From a checkpoint of a small image VAE.
Model: 3.35M parameters, 32-pixel images, encoder arch resnet, encoder activation relu, encoder depths [2, 2, 3, 2], encoder widths [64, 96, 144, 208].
Training: adamw at rate 0.0021, batches of 384.
Data: trained on photos with spoken descriptions (Open Images, Localized Narratives), 20.0 epochs.
Rows from block 3 of the encoder, named by matrix and row number. Rows with one number belong to one channel. Each number is 128 + 32 x the weight over its row's rms, rounded and kept within 0 to 255. All counts start at 0. Numbers have three digits each. After the name is the row's rms in percent of the matrix's.
# convs0: first 3x3 conv (encoder.blocks.3.convs.0.weight, 96x96x3x3), inputs 0-4, a 3x3 kernel for each
# convs1: second 3x3 conv (encoder.blocks.3.convs.1.weight, 96x96x3x3, transposed), outputs 0-4, a 3x3 kernel for each
convs0.0 086:105119098140227135112146115097079126076071111125101125102105077142141158141143128125125127124127128128128129123122122124120122127126123
convs0.1 109:139115118151115095128110121157152123152140161140174038124142139156121119117130163129125129129128128128130129132131135131129132131132131
convs0.2 094:158165183105085120123111118117101173114110206099051129172135183134105163141141182128126132133132129128126126126127128131131133131128131
convs0.3 111:127118143118093123123117142143100169126147147138071200148159089137210081152158087126129125129128127126126128125126123125128124126127125
convs0.4 073:159188168118115114095035063128135083130046119158167124114145150098098093149135133126122126127132129124126123127127127130129129133131131
convs0.5 106:115116125129156107109131114128090109103111095124101099150128177134198097173103111127130128126127124130134130124127126129128127129131127
convs0.6 113:118118129135127128125125112101106117132135171142089114126151129143155160139109089130130127125126130122123126129128127128126128127127126
convs0.7 101:150178150125127118103069109172163116150040171177237098125150178114096119148147108128127129127130128125123123123124126127128130131131134
convs0.8 109:120101112103149147117137132114096131142184132119190166151115151135107114159151144120124126129129129130125135128126125131127128130126128
convs0.9 083:128124138124110140130131147093099090167200141132137096155139165158102154152118156129129129133132131129129129126128128125127128123126126
convs0.10 097:126139121159155108114125113102137170199030236091125180114113126162080195102153158126128129126129127127127125127125125129125124133132132
convs0.11 080:126075090107125133131171166174096113124157128086112045181153137156115124124183150128127130127129127129128128130131131129130131130131131
convs0.12 097:117085102152136142135129139118170125138124080153156091086105126087080154093079140126125127128127128132133134126131135125129133125127131
convs0.13 097:125124120098053097123110130136134125129142129107111113104142157110166104129132143134130133132129131127126127121124123124127124123124122
convs0.14 083:130080181133017127157092141102086092106101076134164089108106170111113171075118161134128127131130129129128127125128125126130130124128129
convs0.15 104:115144116098154136119127115168123089162149056133079204133112177078173161150118150123127126127127127131128130133128128132129127132130130
convs0.16 116:131119120118098129142132117110087086071106106098120099110140133116090164098119126126129131130125126130130130122128127125131129124130129
convs0.17 120:126142133112155149123146141121176192113211131138187192180133140042175085143150140123126128129127129128129129129129128129129129128128127
convs0.18 094:139108133157076107154123130140107062130105097120086017111116138162082129139110131128126128128131130134126128127126127126127130128126128
convs0.19 086:115084097098078123151148176146133134123071131130131107120123093156092116176087150129127125127127128130129129134132128129128126125125125
convs0.20 113:122127115128138124118124109160122141177132155171127159074119095120165111100091095127126124127127127126125123127129128128128128127129127
convs0.21 094:122110112130144115123164123183140157163135142150133171173194168136105161075108155127128126127128128129130129129127126127128124127127127
convs0.22 087:102091156117104185114105163079142102120105076133111165091121123116132073126149162127127127128125127129125125130130128130128127130128127
convs0.23 084:118142098145190124114112101104117136063028124082085134119135100104158151108127088128126125127128127126128126133130128130128126130128126
convs0.24 101:155149149110106119110144141190161160101153104166153190136154118113133107125124157125126123128127127131130130131133131129132128129126123
convs0.25 100:129123127123105113132150114083129083154086145174107043110155117193093140131146108128127131128127128130128128124126131126130131126131129
convs0.26 122:127143129132155107126137127135160089132187097148189022121140128070190124120151144129128130128128127125129128127126127127126126126128127
convs0.27 111:132148139126150140132121111156198186172036140113126154147150134134089140118119125127131128122125127128129125131134131130131128130130131
convs0.28 121:108114126102110116104109129255185158181178113134164228136122104123202066138117143123128130129128130129127129131132130130131130130131128
convs0.29 098:109120143123121160135113147120173094163160108140151120165142105166131164133121106128127131128129130127129126128125126130128126132131131
convs0.30 104:125159125125143127127126143112140131161116133111183142083154171113129104145140124126127125127128131128130129129131130129131131126121126
convs0.31 112:119135124127150123121131120141147050155179120137138089149126150124090099150108133121125121130132126141136117125126126124124126130129125
convs0.32 112:137133121125096114124137137158117159139151174157066077117123118099105064148151176129127128129127129128128128130130130129128127126127127
convs0.33 084:137125170140062135160105147159134082152139111151144117122107134138107123133098136127128127130130129128126126130129127129128128125124125
convs0.34 098:113117118138100098160137150122187124127074121149123159055073054113158133157174130132132125127128127127128128127129129127125129127125125
convs0.35 091:116130085117215148109146104138113138116089130144120156105119103113116167144147140120125120126132126130127123131127124130125123129131124
convs0.36 099:130140137126139117121138132151083063174140085166039092209110105179129108159126126127127131131129127128123123129127126131128124129129127
convs0.37 094:123129150103105150105125137187134142186133078128128060079118139126140065098143143128127128131129128127129128131135133129134134126127128
convs0.38 096:151178191099077091120118113115117124141120127133109142153137208095123051084113117127128129128127128128127126125127127126125127125127126
convs0.39 091:106108126167157116117122112076150140117127137123128149095120089114134176082140130126128130127128128128127124126126123127125124124125124
convs0.40 084:111127116138229140096146114122107169139182113124119082178151109142197108128136124128128129128127127129127128129129130127127127129130129
convs0.41 101:141126117133106092133142134197121131141082098148125155112173154100213135115104146129128127129128124126127125124123125127125127124125126
convs0.42 102:148106113126042174148104150155126123109117102128124151068106139129129202103131189135123125130126126119123129126122125130131129128129132
convs0.43 111:105133125109156136110129129070154143095168122118134155150126095098150162126134125127128126128130129130130128134131130133130127127126125
convs0.44 109:117149109131097128141117131127111121142118108111117121143180077119142175066132135125123126126127130131128128127128128127129133125127129
convs0.45 098:134127136154123116129115134072121141142119179113117152131144122144160142127143117129130129127130128130128128128133132130132134131130132
convs0.46 092:131121127125117127119120126168155138116074102139173189135164124153100142128083082127128128129128127132131129133134132133131130124123123
convs0.47 106:119107142136145148128153113147195159205202161114082197150162120144085121095175180128129127128128128129128129133131130133131130129129127
convs0.48 093:105151127141176136135120104093170103170114114146218192100132175155165136169092126125127127128130128127131130124126129125126128125127128
convs0.49 099:114103132131130167120099145193048116179091147145090130140112132146135156155138172126128126129128126128125124128120118129123121130128128
convs0.50 096:126143100144170079125138113102111152130118166093127117115062129151100140162093137125126126126128125122129125128131132125128128128130129
convs0.51 102:147109115108131144132161153118165175097122120146125127146138116123073104130142131128131132127128127126123129123126125124126126124125129
convs0.52 107:119149123129179128112126100097156133171124162171190149162177168137103125118150121129128128126128127125126126125126127127127126132132132
convs0.53 094:115129136091130160119130152178076151129156141145154078161103112129137066143104126127131129133129129128129126129126121130124119130124120
convs0.54 117:131124135155092125137137136114110145160152168184107138069107115122141139109092107128128133134128123129127127127126129127126129127127127
convs0.55 123:124121125111115109109111095128154141137123121134210101096135150177120102175097143130128126124126124128128127128126125126126123128130130
convs0.56 089:128122120137167144114117115114155144144142102088109188133119125116135118114153183128128125126125130130134133126126125124124124124125123
convs0.57 097:153142136126135120114142126179200117129162080148116108129126136155155158125172148126128129127128126126129129130131135128130131128126127
convs0.58 109:115130123112140125115126122137159143156175145157166134132129118143146134172147132128128126128128128128128127124124125124125125126127129
convs0.59 142:133128132134119128129124132133155093128148076147163110101158169119166119120146136127128127127130128124127128129128127127128128127127127
convs0.60 099:125100144125105185122095159146108169157063165127077158153108107166091126161092103127126128128129128129127127126126128128127128128128127
convs0.61 103:146161138119123136124118136106113107162142170110139146188165128180104149156194160129130130128128130126126125126124126127124125129127127
convs0.62 100:131164133122178129113113113156131135090148130167152163169159139069146134171133128127131129125129125123123119126122121124121118129127128
convs0.63 108:109130098095169120112101110099106137106084105111096145124147099143169139092160101126121127132129129125137126126126126126124123121128126
convs0.64 121:128128112129150131123132122178083123121112127109049103124126143109125163145143176126129129128129128128135130127129130127128129129129129
convs0.65 109:143154145129135133128120117151170176162174112163145206123081123153173132192114191127128132131122124126123124127126126126123125127126125
convs0.66 077:135138093155163077139137097133133134180069184139155123090126136091122183080131139126125128125127126129130126130130127127126126127124126
convs0.67 116:122164149123135119123126127069168184161128124168155224126101133116137111162146169128125121122126122129131126130131124129128126127124126
convs0.68 089:132134131086139161110134143124078144052102178108089129156104153103091128158099150129129129131128126126129137130131133126128129125123125
convs0.69 102:112150164094105118135135118044101093129168135159147164121159136074127126078128183130133129128128127124125122124127128121123127125126130
convs0.70 093:131117106139124114141137123165166140123122107169103146106116140158116136224111136127128128127128128128128129130129127127127126126126126
convs0.71 114:111098114125098109133139140156084130099143077116107151128101148096176134150114139130132134128129129125127123128128127126126126120122122
convs0.72 106:139179115103135134137107127167167156079105124099044093135160096121129160187096117123126132125128129129121126127128128126126128128127126
convs0.73 092:131108156164084097165121126134128128140086061131150098121080214111141066096125110127127129129129127130129129126128129126127132128132134
convs0.74 098:124114139104087145121124135137075119050099132107161161118123160060093177122121127128128130128128127128128136126127128127127124124123127
convs0.75 082:164094093216116054173110095118172140181102188112193128107102105183094117140109092128129129126128128130129130131129133129127133130130135
convs0.76 079:168114080194134080163120105148113123188092150128105104151099143159106188151124153125129128125129127127129125132130128131129129130128126
convs0.77 093:121112104135145130129142133134113207154094186097116128168146154145093115128151186126128127126127127127128127131131131128126128128130131
convs0.78 090:100115137057134167101123147148098101133179093134117147173068162103163109158108153128126129129125130126124131132130129130130128130130129
convs0.79 092:152133126127109107123145139128112166147103139102109075172108096201068141137069099122125132131126131128128128130126130129126128123122125
convs0.80 110:139141152114103122138120138173202122150172127147146103097064138132116126163202203129131133128126128125121124121123129124128131128129129
convs0.81 102:115137116105169134120145123169123109192083147174134100148103174179065188148144174128127128127126127127127127127126127126126126125126124
convs0.82 089:198148077148119108078099136181030186120114139122206112179124133148147138114138135127127127129130127128129127126127128128127127124125125
convs0.83 106:134122101138122108102116134123095123103117155116147114145149164164128140109138096128128125131126127131130126129128129127127126125127125
convs0.84 088:111087146079053160119107170091123124075100104134172089092109137124083136078086157129125131130127126129127130136134132135135133132130135
convs0.85 088:135094169097111215097125162169130165197124153163149111205163138167117161109168153129127127128126129128129129127126127127129125128130132
convs0.86 095:125103152072105189121107150140108150143169132091128144176100123180123104188093138128126128125127130131120131138131132131129130133130130
convs0.87 074:062159138033164155105143115151099105177110101165090141167099145125127123160076122125128126125126131128130132131131129126129128126129131
convs0.88 087:103157080128243107096136086042107094072097110058084107153169136145140171154168157126127128125128129126129129132130130131129128131130128
convs0.89 111:123143131134155137106131113182097154133128165143107077131125155117135175097128125129127125128127131130132124128129127128128129129131127
convs0.90 079:099042089119131121158181150181134134060056086152154137169160117123092112116143125128129126127128127132128127135136136128131129124125124
convs0.91 101:102093135103076143114124112133135134182154142150126114121123116128102093137129151127124130128128129127129129128125127124125127125125126
convs0.92 102:114125127124118129124115113103116112070128081075073092133155181101180151162094137125127128129125126124121127126129128126126127120119123
convs0.93 103:138122148136071113123112117116112113095107115057037092155065105145112099066187105126128129133128131128120126126127129127129128125123125
convs0.94 105:116107118119095121144131135073106067126156100186158148103124090149176148124116125127129127125126123123125126127129129127126126127127126
convs0.95 083:136097141112084171132088139141128137063100103104142134148121190153138027159093113129125131130129131128124130127125128128127132131134137
convs1.0 101:145145151144121134131125126110127117179150214098106107134167161128136185095148142154093172214156061183194150116078067155123088183193187
convs1.1 096:116120133105111138111128134177033090115050098118080103134168195147157163134120162151130111093062114211093109119206099113173126108177149
convs1.2 096:121111107121141134141163129155053106184138198179102213085069087102108139093045093134125168099110173144112170144199144083124100083143162
convs1.3 104:118129120109133121108131133096183126095129089079125097083159126120168104075153117190162066233163065191189098082130166144122172105147123
convs1.4 087:081057092115125127177204166135120138172169181147116145120154114147150142128107119153121139110101130158153134150147141105088090130136122
convs1.5 106:119134122121134133125127126121170178142125116134164131086129056118109080087119153109160036127228123121053137144142139160100098180195182
convs1.6 105:128128135128119126121121125158159163107122106116112150160127115143131104089132125147122164145154174035074112110112109120122105177189191
convs1.7 095:106087126082084122160201166145080078137191156156113136134137109135146123158138126180168151145122149135120109146157186110076091146190155
convs1.8 101:137110127165140139114114130157154154129053127164156138115027146171086165122172150129112167153123138000051097106095112173157155115126133
convs1.9 082:119134120129146126112120116126135084149168133117171101067061086073055121107100106115173095121131111099139089124131144112164155064096106
convs1.10 089:108114121076145155117166157119106141132131160148141186128106103090105065139109083120171174074148183111031139111130135122133157131165175
convs1.11 084:177196151169150143072059097109090106121133140149155132126094097134110083074099093142136152092115131111137129084097094151163156123122148
convs1.12 089:132148125112152115108125104166151152160090095093080104207157145181139097144178146081106135093133179123089131106117086086142135068210143
convs1.13 109:129126119141154134134142139085057077115127102133140130051109063068084097085060025118117098115078096201117058175141162136130123122096107
convs1.14 089:109148100115181127112146108168114101162163126146170118198122111184131111144177151161120110117085177198051119086133165061146222018165155
convs1.15 090:106121134130130118133130129090167134179131170161131092109094169138000205135024109122131167136121104067101159133064128150100145221101148
convs1.16 106:128109125141132135130121115181092190116125180120130158164145160131153238171114163150067047184061085173102124157153113125152104096138106
convs1.17 107:129145096158178106130142105116185134136205160100176124104067170112050156121114165131135149137192120088122186120130099142144143182124159
convs1.18 111:118112120115111128119116130075091167085136225035119196135125192153160205117125154112095120126091148129165120124142101140099079133157088
convs1.19 083:153157139161147146108092101135077110143111155136088119137085144120092140119146092126163223069083129128158149131120105109110106106135160
convs1.20 109:124124136124125132121121128190144185158119173143103135219176202223162185220185182143143151098092113152115153043088054067113086015073019
convs1.21 081:117134117130173141119139126117154134113107136126089092113090058130127081126177174150186085127079110161131130163194198133169191142041138
convs1.22 089:133141108134157117113147113179151138197149138085071040152136085096124066130149093128158077103093099150204134130117117082098175106160150
convs1.23 071:103111128106116135168192185122151149155161135131162157090137169131114159162152178174107140144142123129075112131181139122158155138167177
convs1.24 088:127119116140152129114122124081069115111109161051099070155063128146151163124159131113125077100099079150148139161171127117143105140085135
convs1.25 100:111115129126122129116134135184069171156002170136026177156070166149071195138063155130159191115106121036099121122151122122132143092152144
convs1.26 141:135117129140111125139124128119154152088116144117136147086118044082137083107121080160193049107203080193196106085123138084143137108136184
convs1.27 108:112095137138157143138134120102149101172107131136138155086162139123149174180104140081097170161210160151096148048086059107166109186159183
convs1.28 118:146127130121052091133088106117110107154182201129188165192092141144000094239045138126154167098094150113104153134139133125116132108134123
convs1.29 087:108109124110110140125115129139065145148066132158003139168085142163087184201078134091121031148187070063153086159100128119107139148095110
convs1.30 098:125098116132141141124127123131153156133146111117126164132080089171167107128181194109091073152100131074100119166127177129128138101143104
convs1.31 135:095108120093119119089105100086134100158183153157190116101173156148137172108142118117130119114152105151126149192136131194164134159145149
convs1.32 107:136135138116107122109116137150137076053049123131158125135160136163144147184153125140143108159140120152135149128149118154131117174151185
convs1.33 094:120140114138167148124127117165112087153140096139167066118120128121124130166190118092143132107112144153107112125152193109144180087099049
convs1.34 094:138134148135133135113130116089158173151165141098093105141181182109132125118092093110068129065105148156159089129096057085119144078129157
convs1.35 104:135127143121108156147132140166255214109111166121144084104161144122134158088154112128041147164162090154183153059061062132139118166188106
convs1.36 097:126138138141132156122123148066108153144082169179117173041105150075111161120123097153153077143190128078165095192134109228137109218090077
convs1.37 094:144135132135111119149126114194112092159162069160171079219127082212121053168165095127208129051113164148145078094198167016091142032127167
convs1.38 095:128125104125144124104112127096079096124148098109116141066110097101102139152167206143157052139096128151060132221253208169149139089054103
convs1.39 096:113150151116155151132126112138106056118096076134112122177138095113120161172136104115091039075144123162118123135111061108151139074115149
convs1.40 087:133145144134115142104104145085171138148164128095175083090140156154120109099143173100107151094214098082150161159141125174138148140125116
convs1.41 097:102116131132137148125116122129128184047143110115176144096106122125171176078130162187184122135094111207130150139189203126145103149123114
convs1.42 114:127126122126134122129115124185130160173124190141146115136075200163111226088147129101084130156098151092216124091053116086125131086144117
convs1.43 100:140141119126147116145142118068127118144119112142075112111126188083125173107125169168152054077136101147128174158101092142114098170111136
convs1.44 106:135127120143135130118133128151093130152151197188171101112110198111098090131123101116104109151074130149251141097095065134177186114110081
convs1.45 092:115161136102171124119148122116121133101191138104178116061155076051149072069130099122165184128110173216147158162166104137151128102155134
convs1.46 091:134136110119126145107128154150127133156093108138092095095100099138098159173185128153159162166097153136143154189188189157156172090127051
convs1.47 095:113135133136167146126110108119157138178063111147134121114147121175141124138062104128159093140100145185127094129112069130200177142064159
convs1.48 089:090089122128139110163156109058076096130126127153124128112153089135157067100117100102101137152178128111089099162108087177134118165158095
convs1.49 095:132155131131141122136139113076148083125152092142147030081109150078105134062072080103132070192201107133149150065060099097128164126128140
convs1.50 096:136121126137105130112108135036156127056163090112154155105159118116181065089149137141108084145140109112105152136128092190166091156130138
convs1.51 103:166156148144125126110099101141027142178095152121108146165080145147130108148183060163107137131171092115120097123137119116131155153092186
convs1.52 100:137123141120118131129124126081091058075046074114103168088163154134114106119088138126080109153181159054092146117119117154146149176084128
convs1.53 095:136150131164146092144142097111129104101177095107185070091124075018132137037124118164176108172212069181132147123111138159110110137103125
convs1.54 137:119116115117114137130121139142156140113083083147150170112150140107099199133160185097113087157115160164169151124146165077090116094065084
convs1.55 115:089056101087035110141130138132123132145192134175153134093122136123150088126159137098141102152111112152138142135180167098093125127159145
convs1.56 083:106110114127148130157177148090148137128083106084069056095090105144081122105116126067109159082120134156081150134107068100101140126116157
convs1.57 087:131116136118107116126120122158132110143085114078077095122099122132069069135112092128160167163121159209109083102162115094114118104116175
convs1.58 095:131137127125127123117124119103088096096082095119133123144046064161038064144082112100123187154208176065108149138152163106119138140161171
convs1.59 144:101133125102129120107131118201101142115129101145160129147141132120130124145128141161105167148052205197053141137156081127147116124154104
convs1.60 078:145138128129102101124119111148114146126098123109126100082098105041110135097141070110112115156136159065101156147134139107094123130165112
convs1.61 096:119090085144137132151167138156090103189117163190115130078088099070074114115032003139120123159100157125173155109137118160216174100073081
convs1.62 099:115125133103098111132136135098146107095070115124150115094135097152081119135130095149150060162209098021116144086073118119091129197185170
convs1.63 140:108114123135145138129140139121138124107164106090155125144169161177187136138153114116007031224193070095162159077109115135148108156168098
convs1.64 138:115116115121115125128110125176139131090083091108112055103060071097094109129115075087051021083084002075117149157167105118130103160210163
convs1.65 102:095103135171180147130147129132146165152113160149188176123155146121091170047063044126086162175179136120102161140111103180126136127090162
convs1.66 083:101131140074133152104134116138174156131159145129137117127129146129120136116133176133111096111115084153128119142188106101171134126180151
convs1.67 112:129138141128144122142121133102159091186231095041086085032134083109134107117136139090120101067110103164152094221135145113065125124099141
convs1.68 092:163122134192123100156132118109115140140131204122112134154138083207145074128175146096061142074138125096124121112117153128111102147146163
convs1.69 097:113117125115122108139124120083058054115138091130152146131133107119122070139100123123102089071134114119132146107145086130200170069076147
convs1.70 092:132143166114105169112107140129084097130093168101059111157099158122000123073101100129161209142115109146221137154121178161079110124136122
convs1.71 110:139155134121128118144141132170135185069143119119154161141120128092183139162109081134117102103129136195156142127136129129132144130123131
convs1.72 120:139130155145106115129157137160129094155138197150116079101122058142101142190165093136151191171178085041238213119088135146131122102196169
convs1.73 102:122086136127102132122130132109112096105189115069121136144130050178135178160171184071163000079056144160176036098187151088127110073091064
convs1.74 104:149113131176119125146104135209054138155074147194136128178133084114148089163100086153112124100059062161103083119133128148124124143109151
convs1.75 092:123135152082131183105154165131126153091126126092125115152147144092137149132147150164126127145055114143106149140185134145158138098184124
convs1.76 082:110151165092155186102146154139157128148148119116151085128121107117099105119113084110117137099120139080097146108120125118129141119148135
convs1.77 089:123140157145138150116117122071158145059108091135140115155107104099091117109089120054105157096168178075084109121105078175185132135105120
convs1.78 084:159143121208135081169129111161154202186123207187169177109081159128000196139122164146133101144132083140107119167094134175109121168107140
convs1.79 087:109120128111122151115144127148147144164119130109165121127146165099111152114184129128066181180133136138126110159156148206135131142070123
convs1.80 096:126139140124128139138156141148144113137157151136099114135175163142107116092070082136121106116151140157158124138163109119118102136203151
convs1.81 091:146131139139142109130127105093122069071149136118120140140190055144167000132142084094130124100146045128153114115117125085147156106116197
convs1.82 082:140129110136132133122152181117127132115149117072153058138110127061128149073149137076074055085135124131122128093165141161159150117109160
convs1.83 107:132116121124131141121133156092127134110129148147159205123136122137128152146119142161086062136162125117114161124127128176150126111159144
convs1.84 094:126137127155139110133128123108103144104131184083138155117163202140155184112191214129093104170001078203122062137137164137141138093137071
convs1.85 089:187137105182126108146104119132092116127099152145098148109108105121143091117105086100145136126116194166140163100136148110143190122094126
convs1.86 095:153102128210096120184103142158115124156124142142128117081114147071062142107119093127162178136107161157146169147129164173125113174119099
convs1.87 078:149147117207148072188132080145146151135130176139140167143159102173126123163155165099142102106124051101097151163102142133113158151111141
convs1.88 086:124131170112114170132142176116140128130128150140141143133119107113068081123064098142078107147142078068117180132074096144126130168118165
convs1.89 122:121114103145164140145151138140157099152161160124100094089103167123133165170137161088097051084075056152123169112139078139168140112157107
convs1.90 084:166200167145141128072042084140105136155156180148153145144129134136132141121163160146159126135164146149145129095106099127145153120069114
convs1.91 098:134152154139114127137131180140125146061085145042113113128154184197105143182116164121099107111108110157147152163141133168113175166133152
convs1.92 108:114132121095130116161180144122068112145147151094147117163145113109131119113080101090101080120141126137144147158151113110103110172200162
convs1.93 111:134128116120154147145130139138161163134121097205105110196125073110234112148091109153149075134137169222129164102087115168173188129095116
convs1.94 108:129126121117112103091094097101111139098049074112099103093177173085063134090107082089113161136114140153175145090103100091103117178147149
convs1.95 092:129148133127123121132162147090067160092100171096103129103116138140081119126159200135081135153080099099120121126167177158159126133186073