A small image VAE, trained from scratch.
Model: 3.35M parameters, 32-pixel images, encoder arch resnet, encoder norm groupnorm, encoder activation relu, encoder depths [2, 2, 3, 2], encoder widths [64, 96, 144, 208], decoder norm batchnorm, decoder activation relu, decoder widths [48, 48, 96].
Data: 203450 training examples, 20.0 epochs.
Rows from block 4 of the encoder of a small image VAE, named by matrix and row number. Rows with one number belong to one channel. Each number is 500 + 40 x the weight over its row's rms, rounded and kept within 0 to 999. All counts start at 0. Numbers have three digits each. After the name is the row's rms in percent of the matrix's.
After each channel's rows are labels from the 100 images, of 14848, where the channel reaches its highest value: "patch colour" is the nearest of a few named colours to the mean colour under the peak. Only what is clearly more common there than usual is listed. The data: photos with spoken descriptions (Open Images, Localized Narratives).
# convs0: first 3x3 conv, stride 2 (encoder.blocks.4.convs.0.weight, 144x96x3x3, each kernel summed), inputs 0-95
# convs1: second 3x3 conv (encoder.blocks.4.convs.1.weight, 144x144x3x3, transposed, each kernel summed), outputs 0-71

convs0.136 093:505523483387458500515303489463502424421483494507498453495520477441494471470490522527514521541487462498515501501444494542517408492416581526510509500554491530503495512515496488516548536483562464469531492459513426504530481501543449514480492489506465504482449499521536499501547538513489548533
convs1.136 072:512486462531468523515500424486509491530500480446514435547483519513506526474499542457532540469486427511487499415532527440472518550511465487504449469522545441562513573505578545539541386461404457543529487510426504500531
patch colour: grey

convs0.72 068:494436478514501497419458529463578502499476469508507441481470614533511503503475561515521519423511527495489508486546520546550448522475538480418493498508495599516589522508505455508480473527536508487503508503494523502547414470530507476498509531437454452439510520508365498573484455521526487540
convs1.72 059:504495451479461512522512459492493589576513481501522578611473467562513539485500486510453488434474489516431497458436517461504403526532510515528424485520539514449543532504525471496477480406435456511517510473465519499525
patch colour: grey

convs0.48 100:480476581568531486508521543543511521446498521481488502511508480402481496484501455503582465501494369535496512486481489634544433482554547464496487496511502419523506454484495490477535455505491582494496490553527488496479582508517510513475415436515575544493445457463492496494532516494486486522
convs1.48 115:567466520454543508511514474525437556483518507490511534506503550393452499520494494429457435514483475520445501578515409466517540521495543527493520565501513538472476477457492520421493471507572539446529530526467480541577
patch colour: grey

convs0.9 104:502440552441515503525477528548540533462403466501506518501488467395483480468504517495518460631496461467524568491508520500512491472476484539534492507494489596539466465513503512494426483464511505531476499434482495535490512504504418477487427463495417545485469474504398482436509481487579542533
convs1.9 104:501504542449553508494528433563547503499481532500544485471571576471459522538493478525533536515438513512490498577483433494496565458482520510460498539505497526544477489398464493484536486470502490466499481533484457540546
patch colour: grey

convs0.107 082:475499559469494510420565495473491478569437540446505528492470470498510511522495453483415494447445490463442526467549518559502531524562473533442482501481500459438596499562502523495532532500396495572475508541500549506505521496517539439489498525491547556443547432504525516464484493528591563521
convs1.107 072:533502379507524517509507466464539471543473418501501560588521496473514514428498476495520419533520443500471510445531462510448482475537482531525523459579506461474560414475580484455490492503480459477509500488483393500510
patch colour: grey

convs0.82 083:503538458505452536426484499421547493549521480487514480502479488525497501452542544530506553469444530458483550528412549492476449504586438530466510494493516591480502453483438533468496477459411450512538516435470575528481558508509499538475517512517400475504440451511479510529463555533498432454
convs1.82 096:517514489536407478499502455487509612489504482530473559516554462479490472487492467394408505493414503492405511454433466507470511503515446487519495436533508463482527421492546439440542441521424450455509451505477438612465
patch colour: black

convs0.47 131:485501545478495499487590521494456423397523472477511484501514505416504500535512550493482462531463307514495452496439522615479483495514423495489505495529486554498475452505505540504475492442437573503518486535480464493523520499499509478503486504490527531510495417495489498458502444484503481484
convs1.47 122:493517562486528539495495497534507456462487538497522416477410566467480500544483435549487452500498437493492487601504568517570483483489595510492523620501465575493488524510461476513512487468598588553472536482569494493497
patch colour: grey

convs0.15 092:486507499551458508451505482523476477496458466477544503485488570537493508520491507474530471560483428493482523482432511506504447489470554503389493488453479501508546490499496501515473510539519470401521479521511477519523478502467456536469495474465533475356531445507386489479526431511610410491
convs1.15 120:493488567490494518463483510487457594408487581490467499426524506572449484519497485509453521481494550479437494535494525509522483496475529480470481513512519523472484570499488495520509511437516519486489513491462477483450
patch colour: grey

convs0.53 074:484496534515459500421492540441493547479515511470510521499447456485514509504449517525591504463493480567468542492522487483458601531549522555437467495537474418477539529516496489502457523511506521546486508497516463504538474461497616410528432526540438581490486468496566518504503542525569589510
convs1.53 063:526455410483540520520490508458486519532491440467481449587446475406486502443546494422493493491537458502526499569469513523498436537548494522509577480524546518483567496490570483518510502493521502506470548429476458465575
patch colour: grey

convs0.43 156:515551525458416499463382524505580453519463507522478511536520528548515505519487480497481486458434517501491518502525505537500428492466520511486503502518488473640468514507508505479488507500530427398531488471503369501533490494534473550481401496483484491510443469489483502456538425484496453509
convs1.43 189:530547608505479503516516391573561518522496609494567449463447568474603533575495483543530537452453535514550503504515543492532513495501521452505440511509482511551491462534526493504552458505557560513444431523397509509484
patch colour: grey

convs0.139 089:497463509531556504637500480528552507505476493489506516505554457525473476494526530495585475546487510503517481525493494507552457474455512456634513498503488527558401486506435514500511478481522521476516500510482498457407505518548427557487538435507519451546520540514479493517511523472410400492
convs1.139 069:549420435461532543512539487520457570568534453535531464583595477500464521483492544462515486443472470510559520465429495446462470537505451465535552456442527449500511426462530504517494460533474485537568474521478549525473
patch colour: grey

convs0.30 089:485530474550503490460567505509434502374476466490525479506518508426489536473526576492451440507485473464478480494550516457489462492469508531494506489520482587501504398536496555504468501397588477474535481371492478494479434514500515491537539491459431498489555449521488505450526506512525508489
convs1.30 130:512509554512466504492507464486497494427496543527464483460467498596505457513471469520438466516505468476452486537500528510557525492506554508503518538521460536348485520550478435459526511528557571464518520531587521513520
patch colour: grey

convs0.116 077:477450508471536525488620484555490487607461557457487509464534473484505518500521444502438489483512564430455498484526494509530400504612491500528512491429501478502535483517436548501487476479493493488516495541453501459430509559499482427443550465533594509488521467515512479487452528451535490465
convs1.116 068:516528394485494477512554479480477559596503425496517538658472476494484541444492474450518452541481456515618520480459482430502441436503543485539528472557506498497548396450546504533509496499501519490500452470444519468458
patch colour: grey

convs0.56 087:482511488548383509479448494542491484383507519481497510501457513417501503480484463523569473452496473524479522498514503509492432489448405489521472500523479517580488552482504511509471487515636530454521507370506525511474515448521458544451493507485491489502520416507471468458480451501485515518
convs1.56 114:527493508512468502484505440480460588458495509531480551491515521481508494495510457480424486493442509494494494522480453524520499552486510502494519490476529530481508493446501429499521497522534504455480380516502480542418
patch colour: grey

convs0.127 088:505480484557476498376510532483531548504511457511489460484529675502512539501504558516491519469545514470493463503542498503530425471478537446406504507489502526635526478516513526500543509517511498490509491507529476492513452515504435514503503464470486456469459496540393491454505482490513441503
convs1.127 061:508465573486489443515563469541495524558510599461531498508397469524559523571487476561454573576472511506443489494547544540541504517526485494510520504492484507519503463533500411465541486457498531477437518488506501643517
patch colour: grey

convs0.85 142:499426517521523512498476564446587571460445503471536502540541402469493513466478427487509520559429518493480534497601525515527441493481465466615499486483479538511518539519501493487511440470494500502507471497452510522469408509469442507483511471483501527396513535488483513524575461514558517447
convs1.85 133:527495497474544542505488495522499459502495487543525545510552535491485511505489549555444477445520540514551506527576513498513510525502509517496402560521488518464493507527548519509509553486510512532457547610505521453507
patch colour: grey

convs0.77 125:457569504528475505447452535494545426473615503525542456537531553500524548462506475490471493535383493466509489488461508472538417481481567476497496461474509577433524434485515557479451496546458487431506506473459533502549554485477483514473547559525451485431578471495521514475477456497510468500
convs1.77 102:499541425518486468487498497503446487597535431478496457600525382618504502461488507462515469494478466517454501533431527428464496494503469477532510449509491468492495463513555517454522509467515495474624533410517542492552
patch colour: black

convs0.57 092:483499453523465496434399549449498499414517440500534488495435497552505500480492527514601540489472459585524545483506483482474560513504521523452449507571489519446530548496548426498523509557551504532502501490534516519575496449495621478530477538471446541522481528476518492548513485552542541537
convs1.57 068:532455390495497528528467490445495488525534375498476514595539451530433496412501568431533421543491471499488500552521572524489464581561538462541534472510508516553534521468556476502500534488587549523577495515394531592519
patch colour: grey

convs0.2 134:447481483453501511509494461467526532532482471555408410507500460451532528518487487478491509490540466447458528492588460368508442440446522473453469458521491524432503493572500534493585495536516530500550515546525400486527473481512524482486443539566500519439502463463497526509543560513514486489
convs1.2 111:466498552445476427501538516534491509521495541498511498470572445653496484547516483473507531498453525484546507474464555427525421496482507465522440528481486498472515483471519500489519483494467511466520544325483507410472
patch colour: black

convs0.38 155:493440488500613508493578550489507559495414521461522498527506467518499507476465515476457489510424411509490497508537507589519396505549503525488487484502461498529490494471498441489438471463507570500496478599473466483460495532490470455519479447494534544394470468479493495539549493491564498430
convs1.38 184:522550486495568525525541322543481519527480478491549525533509561452543526509488500530464475483489445521496498544536448509557555471501544533504486530511464556453502434448530476422572489510536538471464440566520503499554
patch colour: grey